config = dict(
    model='image classifier',
    train_examples=194171,
    inner_norm=False,
    beta1=0.85,
    max_steps=8500,
    epochs=22.4,
    final_lr_fraction=0.01,
)
Rows from block 11, named by matrix and row number. Rows with one number belong to one neuron. Each number is 500 + 40 x the weight over its row's rms, rounded and kept within 0 to 999. All counts start at 0. Numbers have three digits each. After the name is the row's rms in percent of the matrix's.
# gate: MLP gate (model.blocks.11.mlp.gate.weight, 288x96), inputs 0-95
# fc1: MLP up (model.blocks.11.mlp.fc1.weight, 288x96), inputs 0-95
# fc2: MLP down (model.blocks.11.mlp.fc2.weight, 96x288, transposed), outputs 0-95
gate.162 108:447491488574559455464474515465483489549510452423539533506473511513532494527438542546528555476509510567502498508473497524439492569546421506506436562461435545460506539438463508536499448422498437490495521566458549511458463511528547469494500537567557489536491482517486494561490504427574475445
fc1.162 100:514550488509522429547558496486524507515551505484447488585446504480546438444495556532516533495515483559496552477444445563528479506473548518461442475529577498505472463553483535492473470503523476566424462519582495477503531471454479435523461439470426498509438468477573568505442525531496472450
fc2.162 098:515442524498456517530553554520473489492482492430461473441548473510499408560528498553491502519547633535518476438433476535530477481458490466455431501436487508518466555525468501493552558455482549524532539582472519521442482470458477480535475505496550510529513563472504512446455553525498500581
gate.163 112:566535472525564468539403580520516545457517478484590525446506563486526507440463508470448511448522502474544424525431478535503503537467525452512532494499503511579507513450445506521486423458521487481561452475468478513474461516499411483546450533475423513491461455534572511474465503484476548492
fc1.163 111:491585508491519500460499467596507513464475515504536503556459471527522470455492461471499445449425467483501502556441459534505513487470533479523503548476565473493492444484480522562543492520480547543477559577532439457477531602450444432557449513490528537526519398479482531422450487514504478492
fc2.163 110:465519433513430535492522465504472558521475562535547526487511509465484420558473545487509494510493584489478536489491492475505508555523415477490497556564475449495485473591541551512562548517418519503491498522448480506523516446539496508420464515561520445594508446511503554502441587520540491532
gate.164 104:482515573537502454536509514485534536512553496534559514474446487535477586525554569535409540459494472497452432481458412559494510458420509517524475483492507500516467402504482488469469494534409467462431471554502495532468481535482506498489546529466458578532446474588489523515509505469511471461
fc1.164 105:510478551496453467542439559573458470561518434449444538458510444533496458516517529553469478582467472522522478570508518515468472449540569593503463533512478431532514512538512542475547524509518471532494565469483491457501529499427419515518537478488477499532557472521517473550514470426506543415
fc2.164 104:451480508453482494431494459451530548564546504555537558512565415526427473528459521486491429470529468522523452499524469517500490573568530498539460515526477542425491438563537524518480412463498554519495489497520426479563473492499509547476438567521513470481544490542472414469532532483520457480
gate.165 105:556485470529472484498491451497491511482548479412498564537489532520569506493472438472502535523605495450522465503498507483533444546477445478441507511576466521562404496508448449478474537518478529560559499485436503507507433519447473506507483533462435483507556465517599587485487538479505528555
fc1.165 109:542502407408483494543403512472487627456477464550540547460525474522469485458491472530497476450528500513495457547561435506533522515513461503442517444521474471515493497519482547572494454561521436523564507447507490465480556446520499574556531512523486517505450521434552507528487497497495556510
fc2.165 106:543521512488508482528450503446422484510564511545510513604611486547490480531462495514538531515482449501546492526539481519512494444523537589458457447459472516469525467507496463481476459462495440485537476485518470490508559560469484538464497559452480499464542497458475420410550531484436504404
gate.166 104:397515470538615477475574462534478428543510479486593511496455481468561503434474543566469472496533498525525448535551538455520444466489471455488503529552463474485496450436487456500538516441520472539495531512441506475498544500497482527550515484470547594547475446489490513443508499501458530553
fc1.166 109:477516561537478415484494460490449467483485537452458574497592523563458580594455528416506498465529450565485501432544531475499525528445417503496539488512472450578518537535482532486483514515474533553443524479452492471520529508472540561503560486521534457522459524527486553527487516481550469498
fc2.166 116:505471573530574530589512534498495500512471500436497419420468516480559477492507471532574515549418424533527544489480493521520512524428513499507479581499474455529529474545512437446499541510498498525449451435510441522425507472491494454518509495474473521502426531530502446596505467462468508551
gate.167 088:469494400398553530586517494451532458504483450453453479527514482529492449510542483525465523468489523530528555510572485469453503439478503518523547465527521546443497465451452493428478542468500545458472504532497561435566468426434501472501445493593487517540508472467468540530490483531550497537
fc1.167 089:567559538499441486551504510460574490469504528517519567483439464560492524431529485482467543514605490547544465532564542493533481476528520528511560471512476477395570439496481505513521513559447515540460532578430542485468502540501541509498463456513508494502489495523426532583497519442516492467
fc2.167 088:485523524433457547479532476496494465454522480444560458528512560552420531550518462517553458465522549458446506527478538485534561528460518485469500479479426497414478488504491476460540457473561499547482520461515506511555468516550473558529490506577392472453462454567496421490575479499538519515
gate.168 107:455498504499542564509450471495552491523537486472500553479494559434433444548494609558467452559503519489473513522452485477446486431529472552524482495540503465501518520515550508470465521569438514453497495482428482554502422499495487465511545424441566440477539443526462440463463553526469532471
fc1.168 096:552536482507434471478511451477515511477473496506522485465531531546443482511478510476597577553511465452512518462501522587455593489516502459499527553552461487526532471460468503467442503449427408511488478491503513505523561496608549566548545529445462528502463473550453484498495541546470531444
fc2.168 101:469502528494481536469486514444429535517499559450507513502480528502514490543460487518581492440531441490512487556538585477559467507471500533488464486555440458458524467512494498566521544490428462500432555525469411552516457488491546509521517571480469410499520459443454525538597518540542473441
gate.169 094:509491486577479474508511522486517504491473467462582522479540456470496522409540528502477449459504509475523473466448529535476492440568446512521452527575525527554570494552459437464420463500569516560483553573473516494459472463482542483499490491425515526481537557555531438558524479517401512505
fc1.169 102:501518506490537501516486528488540509600461467487476494513493525491457492480506546511429549575452428516431502488433541447486513442516552501528481504566430491569517542510521475429505496458432404494506540549502521580467528537510540543481550554529471440512547530432474456537448513449485508449
fc2.169 090:509426563500551511454535600467427509558498552451483536507504523508515498485448450569509462460547444481546444451588501537480541538445568511454477516543507533505536478517556532494550501446546552499527507495509458533518507538552520515512457503511472445472555572469568445474519450480556459504
gate.170 096:513462490481511470551509474583533477613474465508528507413457466460523499454509504559492514533508473445538491487451498526520391453468534520506531493466592477530453495443427548481505441509542497448550488483496467524515553465492511505578529494535419549489532510489558520516522508410472514554
fc1.170 099:511537476489435552510493534516486514528513506533495516533528456575479532497487488444464592531528461462487463502531498508456494547552495509497551490471563464566480564544524592503469516557451458560501441512425490567514459448559563513515539442552446471422507463559560483462542539525450528488
fc2.170 094:536460584439584496559561456540485507498536437441515404476471510466481574465474444567490484523472441480461548543472509459506553477467561501515530491488521538517534483473533497494451477463588525524514462411514527447508481499502486465521500523487482477514541475531459471566516413476501533582
gate.171 104:550563447448400507489508501516421583463438517505483478448547556529482512428439458467411404485547463504528516495537459487483504538442486453518460491496534509543483457516463542492473590546496547510548517470425553520515542524486508537454445456541496518530463506526513490476522542491537479488
fc1.171 108:527536468537470414476564525475486544487470477480558548512457501530538511554499523487495512466520495471472500449520463490462586463433425420433489465562484539539466508526432473513479480537482556516518465531501511507531447450535510559539567473440500549517541498509437481586461457580493519423
fc2.171 100:503552489464511531521486451541528459525560546511557493431547531489446509438504559518400525532523523457559495526550499511518563422476574426520500480574484487510492551470425543465546557552466443455545509479477516486489526473507435578531488447453546523465486503477515465532516484552540544481