From a checkpoint of a small image classifier: held-out accuracy 93%.
Rows from block 5 of a small image classifier, named by matrix and row number. Rows with one number belong to one neuron. Each number is 128 + 32 x the weight over its row's rms, rounded and kept within 0 to 255. All counts start at 0. Numbers have three digits each. After the name is the row's rms in percent of the matrix's.
After each neuron's rows are labels from the 100 images, of 14848, where the neuron reaches its largest size: "responds to" is what is common among them; "colour at peak" is the nearest of a few named colours to the mean colour under the peak. Only what is clearly more common there than usual is listed. The data: microscope photos of single blood and bone marrow cells.
# gate: MLP gate (model.blocks.5.mlp.gate.weight, 288x96), inputs 0-95
# fc1: MLP up (model.blocks.5.mlp.fc1.weight, 288x96), inputs 0-95
# fc2: MLP down (model.blocks.5.mlp.fc2.weight, 96x288, transposed), outputs 0-95

gate.107 088:152133131107060131151138104129151127159073089129102187156121129114090091085142087164109109068139088141180115104151116157134122151143176155162125100141156156105148126138084095092098124129093082107093115133132159120179095098097062075151214194176146134108144154104148136199157152171102085143
fc1.107 089:137131125119176069091090086159095114109163138151155126138135127138141081122148127047122184181040170163096152084123077143087075152173160189185097147107130084132141077124131118174145100084109158099128143106115133112158123060146107161094105128132109083127190124085116102123107131101103118127
fc2.107 087:130132112085156122142139136107135104100113140200138114134093123150127172105171099132098081161154123092092193111134095161143121166153161144113162089124181200097084102180115100089090120138148172104114137079160167150169187112134091182159136091099115140176154128157129170034095095105155159103
responds to: cell type: segmented neutrophil
colour at peak: purple; blue

gate.195 102:129146166160093072106135106069153072112118034159130152186168123137185127139131151145126100165104147132120109078135109135109110184142166125130123162101147162103151093131140115108102131151160125137169125180148100140041117057118123113191194135137150162110108086154137156165181134087136080098
fc1.195 108:098116139113156118081102157145166102075096091135107118134194150102200115073109102091105135207142146173071083118172095140121174137133141144129120127096162124110090174086107116160049113071135110172139095167168118126120098114128121126143124112099117124165112063151095110141217097150156111123
fc2.195 107:133153176100163093149169195050107131054138060125112150142131177131181153164152052148142093159095091154142119152078137136143159080147099099141178113139157145124135211112143132133100068073179120126145132142167153092130175145137119155137155135083147133117107075106141117143153146153142156136
responds to: cell type: promyelocyte
colour at peak: purple

gate.66 116:092171158116080101152155187149090122151123140120128182144169177101107114113126142130151107159092154117140086176131107104187109088188098161104093077118062133099132151134092100140107119142207104108080144108180117190129084105136133119162160124110086100160167113149096094083111178151168112189
fc1.66 105:137114064131156140089145082154112143137173151124107153105133107118136181141140089140139105103066109178164186088095108129121086149088131153155130185183129111126137133097111138147108106101128158079138123148101133091098135163096046154157088168155172176096078116079118166182104053114084077151
fc2.66 097:098086130143106156127121178133104132091138173119090151146157183174125114113145105130147160078134158064109142116114133136106132090086184174101134132092115132156099121093094112165111084101096097112123127142171188176206125106158111156140060113047113093100179109083105085075120162117147080087
responds to: cell type: plasma cell
colour at peak: blue

gate.204 096:122165154087112146117100150100123162119158129156115123109129104190092095178129189137059114098150142121135138086129105106136134136132138117115118172148123136183112135177125074140113154129081113134135063089077151147225104093206138114147185154168118128134166119084196060176103142148100105114
fc1.204 094:163128091154152137116131165116157151091152104103134161079104120088140147164090126073128105108086154123101123162071153180099100135181090216092186114150123181112193126158117155161144092175091127066164099155186127090112145147083126161121117092139094080155090159091183110139127139132127116165
fc2.204 096:073149101144126129127101077147174128119091120184183151126154086173080129125162121038070157125145122147126144115172170164167101150182079157143133075073147111098109157115087094092149095124151135194125158128154145095136167142112118209135103107152107127157124101168089157123186136159159119137
responds to: cell type: lymphocyte
colour at peak: purple

gate.76 105:115173163118094161146135093126131121141122122115093108148110154091141069137085182178149101110164113155181061181164129120048135127123117140134130147137145196154097091140072168121095150119101120146117102101123128108114153152120108167172060075112089152093066085153095123140139065090191163108
fc1.76 105:112100092124158140104126108105141118120125171034159165016121104157092130160149105064143147171151116177102098115095133168130122159136151155140079153121077087097138113114109190153164120161119115133127171169088155152094154181121081132120097159147184115106136133088169152176145126178110104107
fc2.76 106:149086115119082120111147110108139111142130129143128121186115112101143144106153119186136121065082216155173119111182124095084095160169107185069088110073155118108158118209175152153142141155136104108137115143066119113093150128140136094082208157110100120152145120132104126111187157094150096090
responds to: cell type: erythroblast
colour at peak: blue; black

gate.208 119:126163123155078092145137163115133117145172060153180187111189113168131165083134090114114135185138141118113094126176132100166117124202186107061167067082134113163125132144159134099126162084126124089090110119136129155160092106124125147124130159146101069194136146138136087101152196124098124084
fc1.208 112:138101109060069171149137121121141093201135119146128083133182111062151146176113198111078121173147167160088087117181142130104147139171146119069135123092132132118140150073156189166121149107163092138141103154182122162123115072079102071148153156078127123115146086102110167135138139109115137155
fc2.208 108:164161073166137044136066087182098151047109091170135136135060163107149137116142107150114143118146133158047147128100059107119127151172097169142171143155120159122127131129178153147126112100145123091142141131085116116091147137097157155134212108142143120165094162102116130156140163144075132165
responds to: cell type: promyelocyte
colour at peak: purple

gate.210 093:080145131146124182119060142161141131097116176085134086147147077095105154082107127161175156127088145104137155092131118155139142181090118173136098104148102127063115155100077132084122117146175194119194144089157149097119121122101181101145196124131120114163183162140103199155108123121144170176
fc1.210 094:103148124163153168132101145151144079135089055044103113147104129084141166136080095083148162144080129104110076136084126125122148179129153145110152171101129140147129134175092106119097084128121209111093160111158118115121065113126164155169124171133052126093166129116065117059139104136132153156
fc2.210 098:126120141050114108166109153105129147135141085086141095124068113120127099110158125158195149129088121092121160135115025121180153105114114135117140187080128084162118188137153164156145177086116140174159185090115133139119126097078120161191102177119080094126121096125126152178146131080104134151
responds to: cell type: artefact
colour at peak: white

gate.114 101:134167079140080179053108117131139086137130136086055141058195098129162170157103129186160171085061169125121153102162136138142148120120121142138146125145080160103097178168104173174137098094209123126113156128114116130136166150088089104183120112113140119135140126153130083107111084124171114115
fc1.114 103:149180146084130127062154135132091171168107088066152162123130125103125099107091111099104146069096155124117156151106078163148185123156106096128145137093144148059157089080115182177139146161166163128070135186127144111078137086124109148182135174154088134111117102155076105080115102102154133178
fc2.114 100:090113164223093147147155119111071118163123159123138122148125131182117072168091171115094100141134085093147065128188143108178127156140129106064139111085114108122095121091139179164138176093078137136096174097142085167107082102088128135184109125109089081109121113127150070146143174160131118131
responds to: cell type: segmented neutrophil
colour at peak: grey

gate.48 102:164190113160099123125145121087086084147128090098137100161119153096173155070111169180165089158118090100113096129134075148167152121108084113101164108134083118191055113130133152087102138098150130138111146110053162130192130118144077168137125115181118128129143079140097112077139147155191180125
fc1.48 104:135069060147095081138109114085114157085169092140128084103154114147143153101108116117151183097156122059120164086137156107131118148149041148112090088187109166088142132128136145089118102062092165102133173155107145107164130112163134116124175120130079158141158101102109176098184173180130144166
fc2.48 098:156096178099098094093154199069126145154109108112119111078098156125152138171152166184158104100121124152143155157101129100116137088129079096100080135099118084094095150159134156124104093097180158178159102149076183161102153105161155155171155176191113126083115092179124118173098117109077103104
responds to: cell type: promyelocyte
colour at peak: blue

gate.280 103:090153177138181184085177164130079181171134118161129150125166156128124120119108155123128132136109117121155158149130079061075176102166160083156144114148148098136106180116136121100086111130135128066167125147188142151080133187169124163101151129190092119198072071179144125130133135136108128107
fc1.280 099:133102123094090146153141125101143109140125158183089086081134095129138121159146150100174094129137125138124076120112155158156098144081154175116158166144111081137160108091130142122156180096075091163160157171117151158064112121069072084174152151137175146104119163072133157162165043162185104102
fc2.280 096:107133108187054124164088167117065120162148107177076143178070114136104129124116180124096216131137125131109150108115117137163078113078109157172083141132115137121108137075080070137139139173151116077101186136113084167127127124140126149157163162145119171152075138081153153125118186150114158141
responds to: cell type: artefact
colour at peak: blue; purple

gate.240 090:129108115117124063093160067136126115162171140158082079172104057204072160119115089122135134129106132096125154061117094154129099140138076096091131130133129180104088153134112102123101103158084165152110136144126210136111172093177084101164149135120139183115146114122178172126103139164087129172
fc1.240 087:158122094141140090098130092169097134161148086101157103084135112178096079117175126131089165069116175167185072124141151092127149169165072105082127154176176122131126133134108099153117070153083144150093106147133184096070188195178145153116108139187106146131142111152163135141105137165153130154
fc2.240 089:115177158112143108104107144103114169063115101126121105155109136131141071117186095118126087153107184161143147129151146149151172143154078043116130141181088101143090153105103137167106090088136114101121095150115156137133197090134108106066104128058107162134095084065156112087083157148143191141
responds to: smear: peripheral blood; cell type: myeloblast
colour at peak: white

gate.115 087:098133162143162073140116077120112160131096104173074087145088130149140061165137116054111092063146120108141109146121123127112157142095127116192128196143135121185102165165075128113081083077127160143164136126107109131138206126151140113112095117154151183097129078151188108137151130181160148107
fc1.115 087:134099164146139155097135206136126143132091139152118126185055180185115135201122095071123183072090163142129104107135136107106114093184103164092121120145160125111149150116149125112102115143069123133081123123076135177110128089104121155152154158207103147079147143115086171112179092149106165154
fc2.115 093:110168173116142093117076101138117171146084086153120112112146145171146155134158109110080157104094136125143172131111101186154064101159120127092091088138121099116087125184096106090132188076178081107109150151105141114105110123113089206091131140098167151154144166170146185163069088158098171099
responds to: cell type: segmented neutrophil
colour at peak: purple

gate.271 105:158168136130106129105187152084125157134132137172131136164125196095135110132067167168169108170120084103076158141116076124123139116113127061106161112072121198131083107141092094119083113154121149135143088122112117158188106152115094177112118079185074103171115132173122156176125123097168190125
fc1.271 105:183085112135150147131118184148165177136162194125145035097119188123162168095148150140117140142157141114060081106186128109116127088084134085150152144070092149108101085078117163174103160157146073149093100149171080138076122157142122104130144123125110149161140148156144168176100143105146138109
fc2.271 092:140156190128178166094094159154127130088164131126121152181150098106169102149158107130172131113134219136105170084136152118079125173079119115080167132162135149094150086118159112063088134131128116117099093122103106109130128104149083185096187098119116077166107110083122134076131052115137145183
responds to: cell type: promyelocyte; cell type: artefact
colour at peak: purple

gate.270 096:130108104109048088126112162095142168084127148173161074130167132166127184118175140069211177134146159098071143115120086095099104132170126107114104093151115170107099075123112121184082096069097109128069105129094114157140122123119194149118117124121109094167153108174093106110131162131157131097
fc1.270 098:129160106130091134179152085119146147152158064138149091052136151074138108147202166122165094158096147126061142136105075102144182072127110150137167103159086109150162120139114119144117162090133074097110202153105116102164136149116167091136103127111099089187157097155146150195144139092128106104
fc2.270 089:114148182104123122128142063081128184138141140151133099135055098147117141146164110125132128130140157137046169186055171136170139172184037148099110121172139134156142107192115122150144140177182100082089123130094111149108143112141092121135116090144086103138095112167143150190118102139159111143
responds to: cell type: plasma cell
colour at peak: blue

gate.14 108:160128104122126176120110131091176139119163163120151137089137208116180145117108174150128162108137143187084132176189164176096109114106047102147102169085138162164077140182148119144109134166104182175123137096081141076147111145107111187099126109121134171115108083140099110146120075177110160129
fc1.14 100:133144125126141091118178126142107072108140102143101105141120101081137126096172165139076109096178150170161116124111141101057131152117165104070119168087156092088114146091192090128109095132107101131173061127202106180142130107141191105134164189162150130151094157164134170130110176118075127175
fc2.14 102:100094111061084118089152203152125119076175081082155180139136165130136118062129087154137109147089140112153110147100091130149084123038095121174169116119158116130127115096143114109105119134145149173135173075182137098094145097122151139105156195109092179108153112092149100076160091151114116128
responds to: cell type: eosinophil
colour at peak: blue

gate.27 091:141103155169185101127112071125084123089149129115137112112170112138134129154134096086057100155152220144172112124099154122117100122133155088153101123116118181206146157149165120174093133126107100162131141104089196152161135139106053194112092104145128088128108134121074065123152145126088082131
fc1.27 091:124146090124093094161106131120135117138047107026111112168159132163146196120108157162152197159124136111154144123177154093147127147162109111059170143068133110104149140128134158103125163126116111130149138173140106194112093086148201152142171078134100127133150140091113146137181148160133162180
fc2.27 088:113157088147177088101147114208100073074094156141160105133102124145139129118122069109138115086151115097152108140088113095097093126095119154167183084146152146095118153111177104163111100145098114141173109146130123148162124179107131073159154113179088158107061116083169220116119086157098113096
responds to: cell type: lymphocyte
colour at peak: blue; black

gate.41 096:125066162114134189132129102143104135150080132100122132139137118116138088109140091167131135130164122177153073203111130172137109101137190177104099217141164113157089175097127143144095085183137144165145139175123174143088182173089109114145144143117181191129083107093119161165095098142115145095
fc1.41 092:109108142142079143097158094146135129180107126088097133109110100069143093156093144216165104106098075091102100179114152080094184114149145088144166140111104143131132110127100189159154183177208142108154106155090156159162129140091146170165123164090143094061098091109154123102100138141105117120
fc2.41 095:162090093110124097118135111142115104132136164105097147118087126133155097115072162147153103078079148174113126085178120065084176164126129153085143173167154149171136055111168117119105076119159116158115083127155118117140085097088136084071199110150200181112147134174154086148098141152137097147
responds to: cell type: erythroblast
colour at peak: blue

gate.241 096:139103156138186121127186094050090167069165112173110145088075113123090117132073131087187174119111159190095135167114185117122129116145099131103128117177122102088166081159107162163127104167136149128115129091135089153074140167123114148119101127108085076150132124158092141115201092091102135102
fc1.241 093:134137104182136142136162116145098065082156097118159088141146169105135102138136100124117118180120177137134136118127116142106148201093094072102105180129087143158125097162123104100099077148159161166149135155092121195200092132155144166092153110095073192140118092133133202125159169106086099177
fc2.241 093:158139137105156091051138111092134113135158081124110112114095067139167152155124116155201127137083220132164160116156132087170110130177137110135141127116102084102156071119082160162121131168136094154197129130096091051081182112151059138105124156122081112081110126104125138156132118133149117112
responds to: smear: peripheral blood
colour at peak: pink

gate.220 102:158163126119169055139101100130088162110124162129135138093104104167054166152065103126155111110155133116129164098133146160139114120116083129119132134151152161162178113204123092152175158085164176075089146088094155114194150168193151193111114149124151090099126119096176082119111139102118086121
fc1.220 106:171117118126136127109107170096128151152161099103142195075131113155142069120144084101156148085149105126158088151115143171168109084123193123114072161148146053153149112096109146127156175105107114166065177064109095186080177126154050116137115120175159123115106142115118143094111103116137100173
fc2.220 099:123156169171135086132094156157120172104131154078125127126161174126139165125154155165107086113125099139147134170094094169162123115150137142042170130121111105187162100137129116131166099069168142149084140135202143099098050122069115146174164148068078120169114150156110082145116111177085146131
responds to: cell type: segmented neutrophil
colour at peak: grey

gate.278 105:151144127074072093157108133131145130180110122141181143144167182106143141151099182107087135160112153146133062125136063085094145187146128102129180111097095131101126145120086120156091157108094095133148083147169067145145087071142120159124181158109125124148116108084124154137193185163172062145
fc1.278 104:204120121147149116090145109173133152127070157154113099142103102139114133135076074153166186109164143111120181101059172184104185157079081115123178143106166146098143055080067097143130117115146166088108096135080134086145142161140090132183115143098086095102106157152115124132144090124135123141
fc2.278 096:077125169137119135147174105082130127158149141117157115144195124146132159117147123140125123060139125072173116141165176188135150082125159114118068140085183154151154076118091130139157124151138135128154139118156074139186138102095116129098114152061167091057178089143131097099160193116127054115
responds to: cell type: plasma cell
colour at peak: blue; purple

gate.252 089:089081101097096103119166094093163137074115135123130135120122113176128058112104122108185112118108139096155145141076176111136092148184070147108121185188104161145151122172139146157124078152138142096155139148113189098135100140193156164136098169091121126135138150078107143122077167163203078092
fc1.252 085:110108139188141135113095112125142154164100123126139165123082121173123181122154086113178122119082163153123133117118109188120146092136108146122129140123102081026183105100151134120129154092172162154116159077089127120150138104178138028195152108109064107133098106162114108104138118153065106171
fc2.252 086:096176160115088104109131175117100156066090097154137140125110182100142050112120123110171148120092101117142154108154164201181139108107149139113133072118137141075120111124119181098094158121120098151131160095103108141109146141173159145114137150187086111138095081135167113072064058121086196119
responds to: cell type: erythroblast
colour at peak: blue

gate.78 095:157159202130077158114077114081135105128129129196157141103127099103162118131171099150108133165141129095100107147204102138153159143107153102125094086123179191193104118127139153128094133133113151143093093104127106120202108110082098136162111092125133096132182126174130101056152158148151127041
fc1.78 099:055081169143091181166130115099121133085106151106139096218179104140139133125138139078130120123120148136150114132155151148081143169086140088112108182105155142112057137158184055129086081101101138161126117136106101106092113156079135092124113116178096099108097130167085106139191113153171107162
fc2.78 099:179107147134164130127106092117106163126100125125122087099140185155096171128173165133074089107162125147157099153157091114120178085180159100118211060170061121181124092079123155129109152125149135123115103101156155101154085161142059137126117078102117157117143114118174062168155122120153162170
responds to: cell type: erythroblast
colour at peak: blue

gate.155 102:159139137130157131142160164123129140182155130136105122140083161133167192113197158201072094094146145109104143069138117120135172126103133075103181158124150178137083128126156151128109124162173189122143153119101124086098112142136171162125107137072118152114166157204106187069144108065095147092
fc1.155 101:123151096171081196097098140197138092196121155054134089103077104123118193103130163122132108133149149085056132112167161146114175134108108132107097118093086105142123115111096121117153126122120112089176169102172124142166164123168059189138108151120117153152096151100085115177175132121138133170
fc2.155 099:119150062063076088122091160197134082151100086104137145163094160151072118079157118087104181194165132132081140153120123159126127088160099182137137109144120152161119166114149126099160209094128094146111116048109133116081118139135134165119095107147139103162146125093155151167173130113095142163
responds to: cell type: artefact
colour at peak: purple

gate.222 084:132100125152209136171157188116106108116142102150090139133123159135136176092102133100088114124137124140123093180162112128127131094162166093089177122166126070071118129123109186152096132163160109107089098179140140196110111135104095131121106070118106136165098093198184141096176173048112139113
fc1.222 083:066165141148081097117118087171097089140174152139185158144151139130073148150139115132136159091131141091116121163188101114166141112164045112136071139071082122059101154176151156154145188113154184107093129148072153127205137112115102134094131105121085144147128083106143145106107165138153108128
fc2.222 085:131109090138074092098107157144152102168211103168157136101200081148149142103152130115103127189158084052104112157124162099123078172197126123121096118134104122116142071133123135194149141119147093108148116122170164176096149118085139041096126125111146154142135148149134170133111117076157128166
responds to: cell type: plasma cell
colour at peak: blue

gate.213 105:112142136125104158122163096179094080199136133167040065069125085141146111078116146127155131157143086128127131095122195151092154182101155130109133117112146143056164178105108115118163185103135122056129130126161172166134121125138140095169141165137167125130079105103148125118153087137081093170
fc1.213 092:138165178098155132118078158061169142093122100062169110130083111067158179138130059129113170121176085148153083170099089087091110083168135135125129107091142177131102150134115151140192194110118120152123148143161102085106141072079171141153121144163166110083137139118100137085158154121123149146
fc2.213 098:141135109124130183106126108129169148162165106097143208134160073034204118132141143086137094135169194130186108188123083098103130115165086139153132157121096100155153182129146166092154144057107131152143086086111112138118148111146105126106151120102125134130162119151071134110153147111067092094
responds to: cell type: erythroblast
colour at peak: white

gate.9 117:116125135186158137136091108100133111054162095130108164145117097082113101113180072065219184157142150123136152159080174129180080112156117151160090121121076125176130096143090154149143122075122141118151151114054135097131115133178165159115105178157137122116130179121136092131117133176119073127
fc1.9 110:154161150145129168110143157074078152167151170085130079099140102096093145159110118118175139093098130128206164134169132104116071156111065127137162130177101175101140115073095164102154149131166123104145151133087108184115118138104117130169146137117078184125117076143155181131153067138174188087
fc2.9 117:169183121126157104086110110100085130075137072156127180145108181092157123129162129150152174119114052173227132148126116107149103100128161134100120162084111118164108187096144145166125111045119134111176084152121127130078150169167111132132132150122104169129115123095081111122176185159105120107
responds to: cell type: erythroblast
colour at peak: purple

gate.81 096:143095044082068139101182177136150165155082127133155110136117111150114118170086095123126142134110099214126131116112140134140131170098193138100174096167106082083131089139073168163094113141129158159119146149067145174163160139128184150129115146064101129101105181136161156110110151092139081123
fc1.81 097:112127119153153175111122160100145114138084151099152168092130068110113140167152105108117108172158095155091143101143170103096207168100169080165080118130142143164122106110134126104159112073134169189150137115048144117202127139124112095130082071084118136118124161125143176153078152072141080080
fc2.81 092:059209075158155131092190141119111153139110060108182128158142137105087125085135126138117148109143133119095163131124127122167126126175071084166114107130142075133173116186114105147149158061109134127138115160099173165073057135125096122123110116184182102072121139151133121181128163129095146150
responds to: cell type: erythroblast
colour at peak: white

gate.150 101:144096137117134108105176127070128137167185116180153120159125137123170084115177137123057044120101129131184134146122138081159142143153179109133167106097164093172135116110135158134100176201151081130142192149163108165088134117113113148123104108126212143148055097141147147148082105107125107102
fc1.150 102:086170124092122143131102112143152134063116123119128153116149146081111147143160129121173117153147160064091188137111119109143148124111091133136109144132120164165075193184148124123116063138090177136133173153110090139180189136103174107147072055100156145108145143106081133216186107169143131106
fc2.150 090:140180104093090153078129200126139115154193116118123147172195138151093086158109159117159147140139067079197085169165155128104149107098158119152101110091133139117135140084116135187101062120089139148172114170150134095173151105174109078091156158133086143098124068104101143135151118116104109092
responds to: cell type: plasma cell
colour at peak: purple; blue

gate.218 099:100134128114200176094161081150133107147108120119129104116095163125150108131096107116054138111140132181099095217161200132088115134083174150173166164073104117170121111097089140137144114116170117161165126137134155174083149170098101171093119158144126077137086121106161131153068070162112146137
fc1.218 099:103136145121152115095111139136063155127151141158156108155022144228120181110135171111106118118120120224127139147159155116086103142147156118147111122160136125084147074126146220113107098112116124141088128100144108092137156126168112172096085135148172134116117112117154091143078126077163118167
fc2.218 098:079087167115116125153112080094130143180130126140145140116169171171095115192126103138158125096152156131107092114074127177120177137113121125089112098077144162150189133181155160078144217094112175108072121151114142160055078132160082118144119130115149107137156126124066094123103179151168121151
responds to: cell type: promyelocyte
colour at peak: purple; blue

gate.268 103:172121109109108096117201141078129143175166115148120098160106129106176141097135178128178153160103135154112082124154136124072094194128129138111147125069162131073166144064119082076079132156100083161108092084153134142100115109073102133192125178134154152135151141121106196129101117170164086148
fc1.268 106:111172154120076081115123129163168137141155162149159160091155131075066153120076097108177126135149156067139139100136102128147075160140113153149112124151084156111118085189096145167150135146185165100200137114178132142199106148139143164154113119083113059102144177083129072131083144102131115157
fc2.268 103:087121094162099160089134157151163063104097166118074124070102139115088112134116156155162174076121081158123097074171178133135108107132138148119134095135131196113119171110149106128106071125165134149184074150080174115104163115157130100166124180101146105123184137182123088126179084093100090112
responds to: cell type: segmented neutrophil
colour at peak: purple

gate.259 099:115132143123143126128125151112108126073149147146191125097105165099130085157167165110098138064110098109117106167087150061069171116180141110090146101156131165094104098151105102158122090169149104155136105153109049123095154121140145123083151071164146067179144118214155128104148130109149201111
fc1.259 095:107080137157120096154150139128075151140126106154169119077143169141139153163148072167106171131111125126110142118183109155121133073198097094072114147048074119137093095110066139113114176091153143096099090129113132158115098147184085125084144170135115151175138097194124124053116170104125144141
fc2.259 094:144118097101172075117157090186112130142171126152165086127116090069157100126116126151139123113122141158123152134098114074146121157148143067110086109233092153132214052184157176124117109112114135129100094129093088142120139152159117113102148160210128127180151107112145150147150079110147136146
responds to: cell type: blast
colour at peak: blue

gate.58 116:116145159125134120138158166123147205121157132125116141163102150075163136094101195174134091104120101081167119179149127054075163107163094079106137112096166123152076102143131186097075091200108135153123082131139090204085153172121126129119137109158094116159094099141101117112082161144098135127
fc1.58 100:110121121156152153138155167140149196133122139143158178151147104084114155146096147145136147135090149056166189150167042122112196097131080079128097080090157157148114114124086161147106056130119143076165128092130145154191110159107113133129127150126101139125112117149136089105060155129055167145
fc2.58 113:184126142149185153067132151160174085144135132078151132058140145145141105085139105181126095130099125175145089086116144077080156133116188104101173120160122175142143140103129151092126089095117174180131102120140144089107065106147080143126093126104151109096152130134179118146118055109156101208
responds to: cell type: blast
colour at peak: blue